python train.py --time_shift_ms=100 --win_length=400 --targets=["voice"] --num_classes=2 --isotropic=false --mlp_ratio=2 --optimizer="soap" --lr=0.0027 --eps=1e-08 --max_precond_dim=1024 --one_sided=true --steps=18300 --batch_size=128
Rows from block 7, named by matrix and row number. Each number is 128 + 32 x the weight over its row's rms, rounded and kept within 0 to 255. All counts start at 0. After the name is the row's rms in percent of the matrix's.
# f: depthwise 7x7 conv (model.blocks.7.mixer.f.weight, 128x1x7x7, trained with AdamW), a 7x7 kernel
f.0 105 [177 108  95 114  91 173 113 144 126 134 137 172 121  77 138 135 121 135 150 121 134  94 113  80 104 156 148  91 196 125 135 108 117 116 118  95  99 102 110 118 132 128 126 225 216 162 165 167 144]
f.1 084 [108 135 140 128 124 137 103 118 139 111 127 123 147 159  32  76 161 163 214 127 118 151 149 134 143 112  94 119 158 145 160 114 140 136 116 159 171 172 124 185  97 122 133 143 104  53  94  73 114]
f.2 090 [149  92 147 124 134 114 159 172 120 171 218 132  99 137 109  96  94 115 140 147 102 134 113  76 102  77  49 147 185 165 133 100 126 114 103 108 103 143 124  94 154 131 109 115 156  73 120 185 142]
f.3 105 [128 148 152 183 163  97  96 123  89  97 156 187 140 142 141 116  88 112 127  63 116 170 167 128 130  82  95 114 149 117  87  59 116 132 107 126  95 121  72 146 188 168 100 143 152 128 139 165  81]
f.4 081 [109 133 126  92 124 136 146 114 138 154  98  78 165 167 131 108 119 137 129 151 158 101 121  93 105 160 177 166 169 148 189 137 107 154  51 186  70 128 112 146 158 132 115  52  79  91 113 142 142]
f.5 095 [ 86  58  78  87 153 161 124  86 124 106 116 127 163 133 164 180 120  77 155 159 135 109 133 164 169 148 130 111 159 179 143  96 121 187 180 151 107 108 132  76 120  90 184 156 124 137 117 105 123]
f.6 096 [176 180 109 117 152 128 108 122 188 139 156  95  99 128 147 150 134 112 135 118 110 144 117 130 145  61  47 188 137 102 139 154 104 180 191 129 148 151 129 106 131 171 149 141 104 137  47 123 144]
f.7 100 [ 67 139 179 101 126 127 130 165 101 142 126 131 139 176 180 149  76  98 102 117 157 100 133  97 105 136 185 217 166 120  82 140 174 120 117 122 123  90  93 138 120 131 108 117 173 154 170 171 109]
f.8 101 [181 164 142 178 157 112 148 165  66 141  68  78 119 141 148 136 156 140 131 138 120 115 146 119 113 109  84  94 118  68 116 131 164 163 178 127  78 118 159 184 109 104  90 144 106 167 101  88  89]
f.9 103 [147 113 178 115  68 131 140 112 121 132 147 152 189  85  89 129 201 143 126 120 108  46 179 169 132 131  80  99 141 127  96  96 132 111 135 137 143  94 118  97 100 136 130 127 178 158 166 170 173]
f.10 111 [147 104 176 141 171 108 130 113 171 116 155 132 110  41 131  86  88 140 195 133 108 108 169 200 133  87 144 105 143 166 121 110 119 125 147 164 119 131 100  91  98 138 162 103 144 132  86 100 189]
f.11 090 [160 198 159 100  81 163 141  83 106 112  49  98 126 102 105 182 101 151 172 105 103  87 119  79 112 155  95 185 144 148 128 157  83 178 151 100 126 144 109 118 135 134 140 153 108 135 143 163 144]
f.12 092 [ 94 113 107 101 128 113 111 192 145 113 144  95 134 144 119 139 175 132 100 112 160 121 148 185 159 196  66  58  90 108  97 151 139 100 108 126 171 125 106 180 151 193 119  92  98 130 131  92 106]
f.13 102 [134 124 140 104  47  61  97 136 126 147 124  98 126 143  84 161 149 178 118 120 115 107 155 200 160  71  74  97  87 150 161 165 120 124 135  96 143 168 183 111 132 103 122 161 118 156 131 161 111]
f.14 107 [111  93 129 186 144 131  98 174 136 154 202 155 124 126 133 129 176 184 105  90  83  97  91 144 154 102 143 146 145 136 104 157 119 104 125  86  96  47 144  94  96 161 125 152 102 103 179 130 163]
f.15 095 [120  98  93  93 117 114 202 145 170 135 140  61 102  80 148 139 114 133 115 198 151 110 183 122 148 136 139 143  78 142  91 193 150 149 155  76 138 120 146 141 103 105 151 101 111 142 164 109  73]
f.16 108 [144 138 156 116 140 151 141 110 124 110 142 122 128  91 116 102 120 136 156 120 134  87  66  13  95 192 195 159 145 142 135 126 121 127 118 175 182 161 171 158 120 139 114 147 114  71 124 127 100]
f.17 094 [199 120 113  71 135 175 120 134  80  31 134 179 155  91 117 115 141 133 125 104 115 163 101  82  91 118 152 157 174 163 123  96 125 113 118 112  91 155 149 161 128  91 151 117 101 151 152 168 147]
f.18 095 [111 124  85 112 129 157 132 146 126 175 115  84  89  82 169 143 136 162 126 121 121  70  53  90 157 102 103 168 102 220 148 136 175 147 108 140 128 109 128 157 108  74 153 117 119 142 151  87 100]
f.19 099 [ 86  78 134 149 104 172 159 170 186 130  75  78 124 117 171  96 155  82 147 115  93 120 137 193 150  95 113 170 138  83  93 105 127 185 138 140 125 156 129 187 126 105  91  99 106 152 110 136 143]
f.20 110 [ 98  72 135 139 185 115 164 179 146 146 127 127 186 165 210 113 105 102 175 129  46 139 153 160 141  99 118 127 156 156 142  95  93 101 157 133 117 121 115 135 146  90 121 126 107  93 104  76 100]
f.21 102 [129  69  57  75 134 172 133 158  99 132 145 135 165 153 113  83 114 142 104 193 149  45  69 106 156 141 183 153 155 157 109  79 137 136 123 106 134 116  88 132 114 123 157 147 133 138 159 118 125]
f.22 109 [147 153 142  89 119 101 189 117 143 141 135 120 134 182 100 126 139  93 122 139 130  88 123 184 193  85  59 121  71 136 145 117 143 128 145 110 194 136 145 106 146 131  99  63 109  86  88 106 172]
f.23 094 [116 141 139 144  82 152  77 143 125  84 137 156 161 121  54 130 129 121 164 176 126 174 142  54 112 186 123 117 120 143  89 188 153  90 106 124 154 148  75 147  99 110 138 145 114  58 147 112 117]
f.24 109 [100 105 186 115 137 104 162 201 111 146 118 153 130 118 192 128 136 153 156 150 172 128 131 133 166 123 145 114 149 193 176 163 109  99 118 162 104  97 119 119 139 110  62  87  67  70 133 137 100]
f.25 097 [126 156 144 149 198  77 135  90 130 162 132  91  97 186 116 110 168  82 148 121 118 141 153  99 109 150 106 139 151  87 125 186 117  66 117 172  86 140 108  44 132 170 151 111 152 133 108 116 147]
f.26 081 [113 121  82 169 107  84 107 121 118 140 146 180  77  93 137 157 148 171 111 115  93 156 192 137 116 107  66 110 100 165 158 109 141 109 162 134 180 154 134 101  88 121 145 117 174 195 165  82 143]
f.27 107 [135 101 101 131 150 151 136 156 161  45 146 146 164  79 122 165 112 108 128 171 114 104 186 104  84  62 151 178 126 160 121 113 174 114 102 152 122  69 112 139 129 107 136 108  93 121 171 126  67]
f.28 101 [130 115 120 117 115 159 157 158 160 106  50  81 127 105 125 154 107 152  85 110 131 120  94 169 169 173 142 181  95 151 129 159 143 117 102 151 133 118 113 148 120 152 187 200 186 102 181 126 174]
f.29 109 [ 91 127 140  71 102 131 170 161  95  74  57 129 130  99 142 127  71  89  86 153 174 141 143 129  70 129 137 158 160 127 116  75 150 144  89 152 140  96 145 143 136 117 118 120 125 170 207 147 150]
f.30 109 [220  91 180 168 139 176  75  98 174 115 131 138 148 130 104  99 144 141 145 122 141 149 143 127 143 117  83 130 133 115 140 135 128 181 106 135 155 213 143 166  82  94 170 119 128  86 110 112 158]
f.31 107 [ 92 143 238  77 102 179  99 127 159 137 161 126 121  99 104 120 153 139 117  69 117 133  98 144 114 151  95 120 135 117 107 141 160  93  86 153 175 134 126 116 155 132 120 157  60 138 104 114 189]
f.32 104 [121 136 114 136 118  88  47 132 107 137 147 138 138 119 143 144 109 177 157 108 107 123 115  78  89 111 166 179 119 143 142 156 117  65 130 132 179 160 189 168  89  89 134  71 126 142 188 153  86]
f.33 092 [108 113 145 135  78 104 149 113 203 149 144 162 150 163 131 136 118 176 108 167 177 124 111 119 105 139  93 103 170 145 156  71 128 153 151 100  67  67  96 120  90 137 113 148 177 168 130  99 184]
f.34 104 [109 135 173 182 105  58  58 130 129  86  93 136  67  86 141 164 133 145  75 100 159 144 134 132 106 152 163 172 108 106 168 105 102  95  94 148 195 138 144 140 162 140 115 111 107 102 137 152 120]
f.35 094 [149 119 147 133 145 138 113 151  97 112 115  71 161 103 179 117  78 162 120 167 144 107 158 180  68  65  99 130 127  98 149  73 102 157 187 141 158 148  68  69 138 119 122 116 147 113 141 154 167]
f.36 099 [112  98  56 141 124 114 197 120 103  68 143 151 177 146 173 170 119 110 157  91  65 132 139  72 167 151 117 139 142 113  94 128 145 109 112 171 122  88 125 154 116 158 151 151 105  82  91 155 168]
f.37 102 [152  75 143 168 114 107 166 140  89 106 102 121 142 171 173 152 156 148  99  76 187 142 129  35 161 196 112 130 147  93 126 111  95 139 152 153 133 136 163  93 106  90 135 139 122 140 175 162 134]
f.38 104 [123 150  90  82 173 162 108 126 170 136 103 129 153 146  65 129 186 132 101 159 101  98 142 141 106  99 122 120 111 114  90  96 101 107 149 107 149 171 220 178 167 123  84 138 124  85 119 100  82]
f.39 106 [159 186 183 167 126 125 113 167  84 123  80 102 128 112 160 108 101  71 150 166 109 172  97  79  74 142 140 135  49 159 119 146 142 185 111 114 108 143 124 134 131 165 166 162 140 124 154 115 155]
f.40 101 [115 120 102  88 141  81 119 132 151 141 181 164 127 151 165 120 115 112  71 150 166 102 112 150 179  95 122  70 116 128 187 116 160 184 120 144 178 156 105 138 123 119 109  88  59 100  77  92 151]
f.41 093 [140 139 132  81 115  92 103 129 146 174 188 109 123 119 168 156 154 147 132  52 113 167 181 164 127 111  63 108 121 162 155 144 137 104 108 130 170 157 128  66  51 139 130 131 180 140 152 134 129]
f.42 098 [216 106 180 138 196  95  85 111 118 108 129 151  95 100 143 121  74 133 153 160  96 161 119 139 176  89 108 140 140 119 108 127 136 129 117 135 143  79 155 187 163 132 117 107 119  92  54 107 129]
f.43 093 [145 129 156 133 136 151 113 135 178 145 203 126  87 123  45 116 151 127 132 138 149 103 145  73 113 116 225 115 110 136 142 107 112  59  96 151 105 104 112  81 148 157 134 132 149 154 124 169 101]
f.44 104 [142 137  76 126 153 168 155 148 127 171 136 201 131 142 129 171 100 113 102 101 128 116 139 168 180  98 140 168  64 113 135 149 109 137 102 101 103  58 134 131 119 142 133 155 168  73  90  55 113]
f.45 104 [108  93 103 102 110 147 169 129 140 107 145 125 120  76  68 165 166 144 171 132 146 105 135 144 127 113 102 135  96 106 218 154 135 156 116 152 129 176  97  79 144 175  81 137 153 170  66 101  92]
f.46 104 [111  58  69 162 129 121 143 136 149 109 118  53  78 121 189 137 144 139  99  94  72 148 208 156 159 134 149 119 140 129  74 124 104 110 117 101 126 129  77 112 147 154 164 128 143 118 105 112  94]
f.47 099 [155 138 145 170 171  84 128 141 122 164 124 105 103 118 175  63 110  87 138 159 134 144 130  86 103 122 126 112 105 101  68 133 151 142 130 220  84 115 148 133 149  97  79 138 196 160 105 146 163]
f.48 102 [127  54 148 185 190 129 137 139  69 140 156 166 109  97 153 148 180 166 150 107 106 130 106 124 152  95  83 104 130 135  99  81 154 193 168 135 174 156 143 152 146 171 130 111 156  96 132 125  98]
f.49 105 [ 81  68 138 168  70 134 109 152 126 146 103  95 126 187 104 147 119 210 120 148  97 163 148 105 133 157 170  99 131 102  94  80  81 158 152 127 141 169 186 125 159 119 139 151 130 109 137 171 156]
f.50 098 [148 136 104 167 117 159 196  94 158 136 154  84 143 187 133 160  65 123 136 120  91 152 119 155 150 144 171 150 165  50 127  85 122 126 103 160 131  88 173 139 132 155 117 120 118  99  53 128 146]
f.51 108 [169 144 121 176 127 207 176 121 109 134 137  93 110  93 125 136 120 158 103 117 198 183 162 146 142 183 103 149  66 125  87 119 115 176 128  96 107 152 148 160  85 134 111 143 102  87  83 124 129]
f.52 100 [130 197 171  65  93 150 155 137 155 138 132 157 176 133 112 137 166 157 123 109 168 128 162  97  85 110 150 141  87  69  71 124  76 139 163 115 128 105  80  89 153 117 129 158 161 147 151 133 183]
f.53 090 [ 95 108 113 161 149 160 145 122 127 124 106  76 168  42  99 138 102 126 159 101 138  77  90 109 112 208 111 152 154 115 127 189 125 102 145 158 128 107  97 101 126 158 161 170 100 133 149 158 187]
f.54 104 [114 113  76  30 113 181 159 158 138 146 117 150 145 103 120 106 105  66 113 131 101 161 178 160 150 121 110  83 140  92 162 149 157  97 110 120 140 139 163 108 170 164 126  79  81 119 119 119 174]
f.55 097 [102 125 130 140 134 176 137  84 140 111 134 152 159  90 166 119  98 163 188 138  87 168 136 170 137 210 169 103 106 119  73 160 190 150 134  83  93 136 159 122 119  84 140  88  98 124 102 117  94]
f.56 104 [126 137  44 162 154 153 122 125  86  79 147 110  93 109 148 134 140 105 165 133 119 113 176 140  45  98 169 165 147 149 147 156 107  75 100  72 128 129 121 157 114 132 179 170 149 149 129 170 157]
f.57 095 [119 106  99 161  70 142 173 116 145 129 114 145 126  91 140  99 151 113 151 117 145 108 114 119  82  99 171 197  56  96 166  88 134 106 156  87  86 176  75 146 126 183 125 131 128 183 143  98 144]
f.58 105 [103 134 121 114 122 106 114 120 163 120 141 194 122 112 106 138 171 108 188 153  96 105 106  93 180 178 101  91 153  93  99 151 157 108  99 150  89 115  98 198 101 139 191 171 105 162 123 140  74]
f.59 089 [ 76 133  86  86 109 112 115 149 213 188 164 107  86  98 160 165 173 155 129 106 133 125 111 115 165 131 173  76 137 107  95 112 142 137 143 144 119 114  64 154 155 108  92 107 142 139 159  90  81]
f.60 110 [178 160 121 108 147 154  97  98 171 199 137 121 122  90 141 186 135  87 110 136 167 213 129 122  86 148 119 141 139 169 131 121 148 177 156 103 163 100  95 128 130 121 126  92  86  69  90 134 158]
f.61 098 [105  94 133 115 145 149 195 109 156 153 139 139 148 131  75 176 109  74 114 145 112 142 110 158 101 126 109 123 171  67 118 106 142 201 117 198 169 153 160 126 126 119  73 121 116 109  86 188 125]
f.62 088 [104 143 163 186  88 142 144  93 172 119 153 135 104 146 144 108  94 108  98 177 126 106 203 166 106 117 142 177  90  98 148 138 160 118 133 131 164 113 100 109 104  94 145 109  81 190 204 153 120]
f.63 109 [118  96 150 142 147 163 159 117 148 134 136 135 134 118  84  84 111 170 137  94 147 111  98 124 169 151  98 138 133 159 131 121 225 102 129 141 121 146 136 145  57 158 149 122  55  45 158 164 143]
f.64 116 [174 203 119  64 103 148 135 127 169 133  79 129 121 129 137 134 113 130 127 136 135 101  65 121 159 170 113 107 135 186 166 113  86  81 149 115 145  90 120 103 123 138 117  90 120 206 146 165  75]
f.65 113 [191 138 119 152 169 120 161 139 157 173 108 120  82 106 163 158 125 124  70  82 125  97 133 121 131 151 132 118 120 132 116 146 113 134 168 120  92 166 182 199 144 110 153 117  61  40 135 119 110]
f.66 112 [162 138  55  62 108 121 151  89  66 107 182 209 180  91 150 120 159 112  89 121 150 120 135 132 108 180 139 103 146 140 135 103 116 131 126 116 137 160 112 133 146  97 113 108 102 118 182 157 169]
f.67 101 [177 175 127 147 128  74 115 112 114  66 124 155 129 122 140 161 172  92 123 154 140 123 170 173 201  91  77  80  98 118  94 121 115 169 155 127 131 150 117 112  99  98 113 133 141 163 165 199  97]
f.68 097 [122 100 115 127 122  92 119 109  43 124 160 124 167 180 121 140 104 157 106 154 114 178 163 127  96 156 143 114  99 128 190 179  84 157 105  99 134 115 137 134 170 154 189 165 140 183 153 157 176]
f.69 095 [143 127 159 150 113 115 158 108 105 113  96 111 146 164 138 155 174  64 102 142 133 165 155 132 101 182 194 157 131  62 121 123 131 193 132  95 136 169 159  82 123 135 128  56 118 125  81  99  94]
f.70 111 [137  69  24  78 140 173 168 163 156 162 183 112 126 126  92 133 109 140 142 124 132 127 115 176 193 115  80  99 129  96 152 126 119 152 136 118 100 108 135 121  73 122  98 113 174 138 140 154 128]
f.71 093 [151 140 145 100 157 139 116 173 194 107  98  92  79 108  98 128 141 113 132  92 142 113 118  46  46 137 140 103 112 166 124 113 135 136 116 151 148 147 154 102  87 119 160 122 108 156 215 142 167]
f.72 111 [171 144  62  88  72 184 196 132 128 140 108 141 137 158 151 135 121  80 128 203 130 100  96 101 109 113 139 177  84 148 167 146 163 153 119 103 103 147 112 109 118 137 138 109  78  87  86 123 149]
f.73 097 [153 146 212 115  84  99 164  93 136 103 147 119 136 126 108 111 137 138 128 191 115 119  99 102 132 215 104 121 208 103 124  69  97  85 105  95 138 143 128 130 172 175 121 134 139 106 148 123 135]
f.74 102 [ 76 153 197  69 100 141 119 109 156 114 104 135 183 105 137 108 129 163 117 125 142 109 109 128 213 165  86 113 161 123 167 155  91 120  84 150 172 125 146  83 115 140 123 132 155  84  74 133 161]
f.75 102 [114 200 104 175 110  80 111 170  87 110  88 139  83 126 113 133 149 132 161  78  85 101 147 168 166 176  81 166 111 113 189 100  98 116 126 117 129  85 103 143 163 138 193 121 112 115 147 121 127]
f.76 097 [155 150 103 139 137 158 128 127 155 148 143 137 145 117 123  76 189 107  42 135 164 175 146 167 147 136 101 110 119 110 175  84  39 129 138  74 112 138 162  98 163 119 167 138 153 149 157 125 162]
f.77 103 [114 150 101  72 121 106  97 175 120 151 127  99 155 152 142  76 171 103 106 196 147 142 148 159  89  60 187 131 150 105 143 127 179 154 169 170 125 126 112 189 128  86 126 125 104  86 123 105 111]
f.78 099 [ 71 150  93 126 141  91 171 132 124  56 119 181 159 190 154  94  85 192 148 152 158 110  90  96 154 168 153 114 122  93 137 141 142  99  84 107 125 164 161 194 141 123 113 108 114 138 115 114 121]
f.79 088 [149 152 174 172 139 100  94 131 115 127 156 117  92 139 122 182 167  83  99  77 115 148 171 185  94 170 124 133 164 167 101  69 130 104 129 142 155  72 151 140 120  88 159 124  76 113 101 109  74]
f.80 102 [ 97 126 107 122 159 113 109  87 101 194  98 157 158 157 104 106 102 178 107 125 100  96 109 123 144 205 104  80 117 104 157 118  82 183 137 104  87 133 167 148 100 118 143 127 149 202 139 103 176]
f.81 103 [ 87  63  99 108 130 144 114 117 161 183 107  92  93 154 162 182 145 147 144  74 147 145 134 124  95  97 163 141 112 126 153  76 160 122 124  73 113 109 170 167 138  63 150 150 196 100 132 147 132]
f.82 090 [195 135 143 136 105 135  88 142 127 188  81 162 149 102  98 125  80 148 164 124 143 141 126  35 114 101 146 171  76 105  99 122  93 141 131 210 131 139 130 100 136  88 158 131 133 144 147 116 165]
f.83 091 [129  96  83 105  97 115 156 117 203  92 206 123 184 112 130 122 108 102  79 162 132 105 106 114 115 152 133  94 186 134  71 150 130 101 152 130 160 147 123 141  87 140  97  61 100 114 119 144 173]
f.84 093 [204 163 176  88  76  87 115 122 130 110  94 147 130 126 115  96 105 131 133  94 142 136 181  79 127  98  87 117 174 115  73 135 172 128 139 114 142 146 128 127 140  63 209 117 149 128 101 164 121]
f.85 105 [145 138 115 136 162 131 175  98 129 148 115  79  97  86  79 208 116 123 108 119 144 119  51 138 117 151 127 111 183 141 137 110 133 118 157 142  60  65 178 137 141 156 148 101 154 155 109 125  73]
f.86 102 [149  93 117 102 161 179 114 131 144 172 148 165 129 200 137 111  86  95 116 146 111 115 135 136 163 131 114 128  86 148 160 136  89  98 114 117  97  57  62  69 133 170  74 126 122 130 140 192 143]
f.87 105 [210 138 150 188 196 150 132 122 103 103  91 126  73 121 135 116 149 166 152  96 128 127 122 117 124 140  68  85 103  98  86 146 161 132 155 110 115 110 186 145  92  95 122 176 132 135 119  67 108]
f.88 097 [162  98  92 188 114 117 159 127 111 161 154 111 159 156  87  94  99 134 149 128 165  94 129 129 212 121  89 153  56 136 125 156 158  79  99  96 112 127  90 171 122 180  90 127 164 159 132 104 129]
f.89 109 [125 145 124 146 156  90 140 160 117  77 115 117 145 134 100 123 137 160 119 141 116 145 141 126 133 141 141 102 122 158 125 114  88  84  99 131 145 183 203 181 176 161  75 110  83  72  52  70  98]
f.90 096 [114 131  64 213 168 143 152 148  86 148 135 145 111 137 116  91 139 113 165 135 111 110 161 139  92 121 125 127 139 146 115 111  90 102  95 179 154 140 166 147 138 141  63  46  90  81  88 115 152]
f.91 104 [142 101 124 130 122 134  68 130 132  93 121 137  87 109 169 157 111  82 140 176 211 109 141 152  99 121 144  86 157 162 108 127  40 148 148  77 124 118 156 167 107 110 163 164  99 134  88 174 130]
f.92 094 [ 74 140 211  89 106 118  83 172 154 154  60 103 142 185 104 113 147 134 151 117 104 200 146 173  97  89  97 110 152 139 117 115 119 142 191 157 133 122 100 126 137 152 125 118 161 147 136  95 112]
f.93 099 [165  85 120 182 185 115 117 112 115  76 136 207 169 112  91 103 148 139 101  83 121 148 145 172 162 113 127 138 113 131 138  93 125 128 129 113 126 151 180 141 172 119 130 188 116  55  72 138 130]
f.94 107 [131 173 176 136 118  86 113 135 119 164 126 196 136  88 158  71 138 135 144 167 134 135 156 201 154 130  93  72 145 144 110 117 131  86 121  79 106  65 129 166 164 130 119 105 118 114 188 166 115]
f.95 102 [124 112  90 121 186 141  82 144 112 103 164 129 124  99  95 129 132 130  91 103  81 105  39  76 142 159 163  89 121 122 118 123 130  96 157  83 142 145 130 130 159 128 179 170 201 165 146 174 126]
f.96 100 [132 151 177  93 137 152 163 105 125 166 138 102 124 179 123 128 127 171 107 132 137 150 127 123 127 119 156 157 138  81  82  66 108 152 140 124 116  97 120 163 145  87  40  95 121  84 111 225 132]
f.97 092 [137 171 173 136 102 169 115 177 173 112 154 163 139 148 141 112 141 141  83 101  79 157 133 158 117 142 159 109 129 177 104 151 104 136 159 174 100  30  77 139 197 121 131 143 165 125 116 127 139]
f.98 090 [183 158 187 118 132 117 135  72  86 109 194 172  93 116 119 132 177 127 102 153 147 102  79 193 120  80 160 131 154  95 131 141 130 130  67 121  97 153 152 112 135 152 166 117  97 132 137  85  93]
f.99 108 [157  70 154 157  95 131 127 149  82 106 172 115 176 156 143 144 144 122 124 150  54 172 151 115 119 102 185 172 102 125  99 124 118 145 161 136 135 192 101 127 146 160  87 100  88 115  96  61  98]
f.100 092 [ 84 180 147 140 136 118 153 128  73 136 181  74  94 106 124 109 150 146 129 105 137 187 177 141 157  95  86 122 165 134 165 165 107 107 153 136 120 167 174 116  45  75 122 142 123 146 132 127  78]
f.101 097 [ 86 131 126 141 108  96  79 167 110 124 157 159 118  92 166 110 136 168 191  86 119 100  71 115 115 152 171 157 122 120  67 153 220 104 121 108  92 106 127 130 101 157  97 118 146 143  93  83 113]
f.102 100 [111 151 140  91 124 111 142 108 120 172 112 102 164 158  80 109 121 135  98 128 117 113 165 153 105 123  67 140 125 171 134 156  86 101 112 106 161 210 124 142 132 132 168 184 221 176 107 117  95]
f.103 102 [162 146 133  77  98  53 122 100 141 138 139 138 125 113 110 155  85  94  85 190 178 110 124 136 119  92 140  77 152 118 110 152 137 114  74 154  90 111 195 192 151 127 176 104 145 116 117  95 111]
f.104 091 [114 120 138 220 142 175 164  92  96 166 134 188 108  92 121  98 201 105  92 108 119 124 113 125 168 148 161 158 181  90 146 123 113 129 158 152 155 133  91  98 106 131 108 135  83 108 157 174 145]
f.105 099 [107  81  91  61 152 107 165 127 125 129 152 152 152 170  76  90 153 135 142 132 141 105 109  96 127  94 121 158 136 128 197 129  88 114 165  63 148 181 130 139 168  93 143 130 175 141 184 177 121]
f.106 091 [126 119 100  88 158 121 110 114 122 116  81  99 115 115 169 147  68 135 101 137  91  97 185  96 139  73 109 125  65 103 154 178 146 191  80 149 129 105 127 105 132  92 112 116 128 172 166 192 160]
f.107 102 [ 39 114 135 154 109 125 143 124 148 168 112 123 110 202 109 178 131 181  87 129 177 143 129 168 118 111  88 165 138 119 102  93 145 105 126 133 120  90  48 133 160  89 153 123 152  82 130 122 156]
f.108 092 [187 202 123 164 139 174 173  93 178 162 148 138 185 150 147 148 167 166 179 144 126 149 132 120 133 129 105 100 150  99  95 148 116  67  89  85 104 159 134 111 119 134  96 122  94  96 151  84 136]
f.109 113 [101 103 168 193 180 127 106 139 160 141  91 137 104 109 123 139 162 162  85 101  36 144 199 135  82 111 145 127 163 134 134  80 147 113 159 152  94 106 132  97 112 114 118 157 177 169 120 143 149]
f.110 108 [172 164 178 137 178 165 198  96 125  80 111 147 158 101 111 141 159 116  54 113 118 140 118 110 116  59 158 190 138 175 147  95 113 110 129 120 123 139 133 148  85 126 138 128 143 177  83 130 158]
f.111 101 [182 116 105 100 141 138 186 147  73  99 136 151 102  96 122 124 119  37 151  90 113 176 147 123 110 149  75 107  99 105 167 161  94  79 145 154 139 153 121 161  95 102 114  98 145 182 159 110 109]
f.112 107 [135 101 112 121  39 160 150 139 136 183 181 154 123 169 122 125 109 104  69 152 180 119 148 161 182 118  97 123 100  87 152 133 140 142 128 116  94  64 119 118 192 109 108 141  99 111  87  98 142]
f.113 109 [115 145 147 151 162 198 148 144 166 170 143 125 117 134 170 159 106  56 108 145 138 135 187 182 178  92  74 116  66 102 155 129 139 123  96 158 152 138 143 124 143 182 127 134 113 144 145 173 169]
f.114 095 [ 86 189  98 106 161  73 122 130 131 161 123 164 124 138  89 137 123 138 123 117 160 145  96  83 182 163 156 146  92 104 207 131 127 142 156 183 135 142 118  94 143  95 126 105 122 120  50 115  71]
f.115 106 [121  68 106 140 151 152  78  69 114 108 146 142 161 121 152 108 144 160 184 109 109 110 152 190 164 120  51 136 135 144 179 133  91 113 118 148  49 163 116 140 130 135 110 132  82  81 132 118 154]
f.116 092 [115 165 159 124 151  58 133 109 143 178 105 164  74 146 162 123 163 105 106  81 119 113  94 108 129 111 112 111 104 150 202 144 143 100 106 143 164 136 100 118 100  99 147 175 191 182 186 155 125]
f.117 102 [159 113  70 142 142 165 143 181 136 150 102 148 108 126  81  82 152 113  94 168 129 183 119  82  70 108 167 180 120 156  64 148 146 165 144 137 138 138 100 166 106  78  90 120 147 167 132 167 140]
f.118 101 [189 130 126 128 179 145 108 124  99 102 135 110  88 105 156 155  94  98 105 143 136 170 137  63  93 113 168 145 120 118 117  70 106 126 139  89 149  87  60  81 173 157 150 187 148 162 130 156 167]
f.119 094 [116 168 155  72 138  65 102 188 126 148  79 129  95 117 109 122 170 172 132  80  90 108 136 189 143 106 107  88 162 112  98 116 163 185 127 126  74  80 103 149 122 115 133 146 135 154 166 114 163]
f.120 101 [176 132  87 107 156  97 112 144 106 155 125 103  42 153 118  86  65  87  86 121  91  68 162 183 131 111  83 126 102 122 130 158 155 114 115 174 107 141 137 159 121 127  78 105 170 122 155 105 114]
f.121 080 [118 139 163  89  72 142 137 165 127 122  59 127 105  58 159 129  99 129 164 169 145 178 129 158  82 101  98 112 125 119 143 170 175 128 166 134 140 122 180 125 115 193 129  76 137  95  86 100 111]
f.122 081 [ 84 127 111 124 140  84 135 176 153 162 152 128 152  86  68  83 172 121 136  81 153 118 123  72 169 151 163 129 104 152 116  64  73 127 112 118 103 127 126 150 142  92 175 126 189 146 104 160 177]
f.123 079 [140  96  94  91 165 127 171 153 194 161 154 155 138 178 122 148 146 130 147  85 139  76  45  82 132 121 113 162 135 154 131 111 156 110 107  72 105  97 142 121 145 113 157  91  98 149 187  93 151]
f.124 090 [157 121 151 105 135 143  91 144 158 153 207 145 122  81 143 124 168 158 109 114 126 134 123 154 117 109 139 161 123  94 120 124 107 147  50 138 141 156 106 109 232 200 109 111 146 126  82  98 118]
f.125 106 [155  73  85  90 187 175 148 159 140  99 132 141 104  90 150 164 181 154 128 131 139 135 140 139 117 163 116 160 141 146 122 133 106 136 159 178  83 106 106  34  96 137 187 105 152 163 148 108 103]
f.126 117 [145 134 114 132 137 117  91 197 176 154 146 108 162 217 133  86 150 132 107 146  76  87 138  82 114 126 171 160 175 150 116  99 124 145 131  90 123 178 106 102 113 110 156 168  53 119 133 130 141]
f.127 091 [145 164 114  99  98 137 102 123 114 132 147 171 189 159 182 196 101 111 122 105  65 165 133 113 174 110 161 104  73 160 158 116 166 120 138  55 148 164 100 121 141 131  96  99 110  82 124 113 154]